Rows from block 3 of a small image classifier, named by matrix and row number. Rows with one number belong to one channel. Each number is 128 + 24 x the weight over its row's rms, rounded and kept within 0 to 255. All counts start at 0. Numbers have three digits each. After the name is the row's rms in percent of the matrix's.
After each channel's rows are labels from the 100 images, of 14848, where the channel reaches its highest value: "strongest on" is what is common among them. Only what is clearly more common there than usual is listed. The data: Sentinel-2 satellite tiles (TerraMesh). In brackets: how many of the 100.
# convs0: first 3x3 conv (model.blocks.3.convs.0.weight, 80x80x3x3, each kernel summed), inputs 0-79
# convs1: second 3x3 conv (model.blocks.3.convs.1.weight, 80x80x3x3, transposed, each kernel summed), outputs 0-79

convs0.17 111:142115123156143116099089137097132119088119110132096077113090116145113088074126101106085141110116125119126130123138149145114088104121125133057125145079099107121126131096125098132117154101126126094162130131117121134065135109119107122106135100
convs1.17 094:093162124166108073096123131119125155114109128123131130129134167131164155146130098111077135181117110117148133162149123173124152126156161155151135093117177122153132159117155136142117095163148134126067096138108131125120123098126159122144134106
strongest on: clouds (58); main land cover: crops (42)

convs0.14 095:121109110096121124113139148133109132116097129111059070146125118156090152113159164068147143135168140137158092114121122105108148113138140094140105109105090111151138124128133127122130122072087150141118086131120146101156152132099105113147105139
convs1.14 074:117158152162124132084104128105129101153139102121087118147100173109066121135127122113165107140160138096106130100121125128146141151121175150151108121170121089138137153132119139154157132113129111142127139112161148117194147131189111145145146119
strongest on: crops (80); built area (78); main land cover: crops (59)

convs0.61 110:088116147086108064067185110143132123125134142165166116111122117164111129145145140145096123115129120114110103112119089123148160156137126101139095095142109168162155147139141119128146101146104158149148104117097136095138090132107130106142116116
convs1.61 077:125160104123106119109164106139124117128109130097090138142187125110131117114105077144128137109141165156113124108140121159141107108129128111116109099133107130113135098111092119155165113103131110058132098108103079144128117160189099088112120120
strongest on: snow or ice (43); main land cover: snow or ice (37)

convs0.75 111:124113113105153121117146134109135162104140087131144121098140151105147061124106087131065119085095157117156128101131086122143108131117164115115151118088135159141141094125118123135137124157092155078122132138116136148173074114113128109128149124
convs1.75 111:121181081114129142139177076093150133150136091139107094121119166116115139082093132122136108132115160177096123112140124144110095098144128131130124139138142124091116089156090098084128123148129174125141125107114160114099134124122109138104153154
strongest on: main land cover: water (32); flooded vegetation (28)

convs0.6 109:095125106102138085117115118124112136090152119156174153080125101161085110123128124157093121142148150119119130127106103124100150152141087083139124129100162164134131087127158110130134109102110112146148118103073146120174134151110128141086126160
convs1.6 096:115129096122113143114167117120125128092089170095159096159155148111116125146109139134123126155101156141120132128165062091133168115122114115167095109136097148108128102131149143143124125105106128089125160135074109153144129137135084139077143151
strongest on: snow or ice (74); main land cover: snow or ice (67)

convs0.65 127:104094137081095110147131085098116158076128146118148103122104115089098145130144142115135140158126161136100107120118121106119164126143112105115104124140162127166084135118164120091142129083126116156156100171122129105165128141130149159078114105
convs1.65 102:134157125133109110134128115136135108095121105121170139141167158121114101118121160136179112095106098181153134079166161154105149097126172121155131150156107139158113111132146127182149151107096116135130101107138086148121117152131090118119141157
strongest on: snow or ice (61); main land cover: snow or ice (50)

convs0.11 119:110144142098130097141129104134156132100103107141096069119109133123106131133150156159131127093092098091127139118119137138123110149099076146167174143135129138175091122179121114190098117130111127143131117099143156165111161124104130126153138141
convs1.11 104:123088151144111135147113112126099082156147133133128178114114103155141163140108095125117127149170133121138107123098096120111140165104163129153131115131118109127132206121165102120162134093141139118114120151115145082116113073162156096140134138
strongest on: crops (72); main land cover: crops (46)

convs0.51 124:083129145126125112157137131140108109130118095104129102145101106142127138131134140113126133081088137117150156103141129124073138152164117156081167119117125130142153093131129115111086111131111101033111100145125135140088148102118131126088107122
convs1.51 111:133088126149113140159136079126122174175147134111164105097123141136097091153115127143187162166164174164134114134125122166127091104163091121134134117168145136143126149139122101145105122129143152164153119123111129127106082118140138107119149127
strongest on: built area (66)

convs0.66 074:106120107123120137101129132165120119133150142139133133098113119150152174093167134134116194139136123163087091105110100103122103152184126112136121137154118155129104127126129117139179092128128105133124123123148162093141178115061099104134133120
convs1.66 111:126068160159133126121097154169139110111141137120151188113094105141123135144155129128175125137177124130139149133133117082134148142110148078154128110156146089149139142148134152156125133099124124120122136162121162147142127075140129151074155136
strongest on: built area (71); crops (68); main land cover: crops (42)

convs0.32 100:127091152143157137142147107134113104087099117090160107110135080159138124111145142115142134101082127073120123132084125131131109159118073124121120123130122121123147125127147109119131155113165128084134094157088113098058089125105105121118114121
convs1.32 105:105151144131080159141115082148109152164123100092153109172119076148128145157132127133127124143112155126135129159149137162091102101134110142098128119168141082145162138125142145120130119153105130094099125103107120136078134133091149152159123177
strongest on: snow or ice (45); main land cover: snow or ice (39)

convs0.3 104:141104126100111148110131144106087126099116151118089087097108121153124131078124141106148063126075132084155084106115122091123135144158102134092114119105095091105108106131161114138108107134145120125127117127159145107123097104122125076137128133
convs1.3 107:131188130128131141135073138105143148173144147087091105148134128138143126091118087107130130122135130096090134121137161146131081081143138188098120139144074132152133138127125096123161116180101155094118144110142142130138123138147130136109120110
strongest on: crops (78); built area (71); main land cover: crops (61)

convs0.4 122:149113106123133093144097138126104117127118157140150121144107096162123095115116102137078106086092132103134105082118093133144144079117186115114149131104111162102122112119095100129150133077132119110104128110136108144184143099077121120127132123
convs1.4 119:133176118123132140157110105124145133126131199164162147103147128196134117135135074133121115135163158121084102124128136109134116150122122156119156143121097113092102107118111113100096130095124084133131127146136126151116093122108139158074102140
strongest on: water (73); flooded vegetation (48); main land cover: flooded vegetation (29)

convs0.59 080:139096104100113139105159147142111133132073089096139156113124141143138143090164133117103142097171109148155113114067155126108129150142149136178124101148130120140125144121105130141112140134124109114094113097173168077114160106101112117149159144
convs1.59 102:145120142165149109123130158156155097114167147168092117150101114151170165130135143130144127138121134121123139134157088097126137149076155104150080141141146114124129176142132157116143144114130120153111148164139124128147167064123107154071124140
strongest on: crops (65); built area (62)

convs0.67 093:111124159136126071122117082110142120141152125125120115136113156148121139132109111145130117098139159108101131111159146095146131151148083145130172150137169142117112122169114087157117118119149114166100152056091126142143129144085120116099157168
convs1.67 094:105077156146123108145140123128106145140104176139143120122122129151136087130121131151123153118145172126128105137106068101126137147120122092150084124164145083135137101135161137136157115098141102111139121153070129114186117066136130117111140131
strongest on: water (68)

convs0.69 113:138137110120134100093138122100129110064139126125110066117125110131112118109122116108135132105056132131150126148139160155130115152165088133121138144095145136156141109078113137111090131140140098070142092132151117116081150136113096120101118114
convs1.69 100:108159085124133100124100128095171158150120119135117116123123128152137136155085121140065152145111109118130130147158115114095120168112127146127126103133163143148139137180125106103091136158112123114066122155071079146105133114116100109122148115
strongest on: built area (95); crops (94); water (65); main land cover: crops (58)

convs0.12 078:137134088124122117102109127107125135120129124122144146118105118154114126099124124071104126095103094142118097115094162122146147134120195158101109138148115094141111130104108120102145141094135124132178121141174145108096148114080118058131111092
convs1.12 098:131090137164139095107109146137157111140129094140106172131082159120135145112132135159107112139170131138153142144123121138152184160107161106151146146160166120131161158152165143157130143100108125156125132135129182153118146121137120106122105063
strongest on: main land cover: crops (44)

convs0.48 134:146127135127131090165119100115144140116142151127129149098139150132097094122122137128116130114133148124122123152088132122157172123137140135107138118079124163106123089082073099095099158078144115092108094135120068137144099130156114146084093117
convs1.48 121:134159114116097107144111084142149143100114151135137163134134100188107113168142135104121125162155141116131114132094135132130143174119105139138144143116070099145091116125118162137073145109138129090121155159130125135147127105111097086083087120
strongest on: flooded vegetation (51); main land cover: flooded vegetation (27)

convs0.42 105:140152138105147099115131139099144097080139109124098091119107113133121123125133123089138124079055157122134132152140141169156100147141097140139124145102136111160136126088110106093088152123135129090143078129134124114081127135111098128124090092
convs1.42 100:110167100104118093128096105130160160143138122111137150150114125130121159166099099153081139126142132115122123149159120104100098153116114160113112091096139143116109149146113115121057128139112132137056121153108077119092137138117122102155125103
strongest on: built area (98); crops (95); main land cover: crops (55); main land cover: built area (31)

convs0.62 113:083103126107102114143121093098133149118130148139143179101140123097068121115127097133093088101122130125104113112087121117139149171146132108114125102084167149143094089134085114127116114119146110170145110108113138128167124114091128146094097133
convs1.62 108:117145095122143133155192072147140133116121140105181127164185148120125117140130146171133126122133131179142130121134126146128118122149110110172123155144125162092133098138155139178146114122113137088134093123121104128100135133160100146092142163
strongest on: flooded vegetation (33)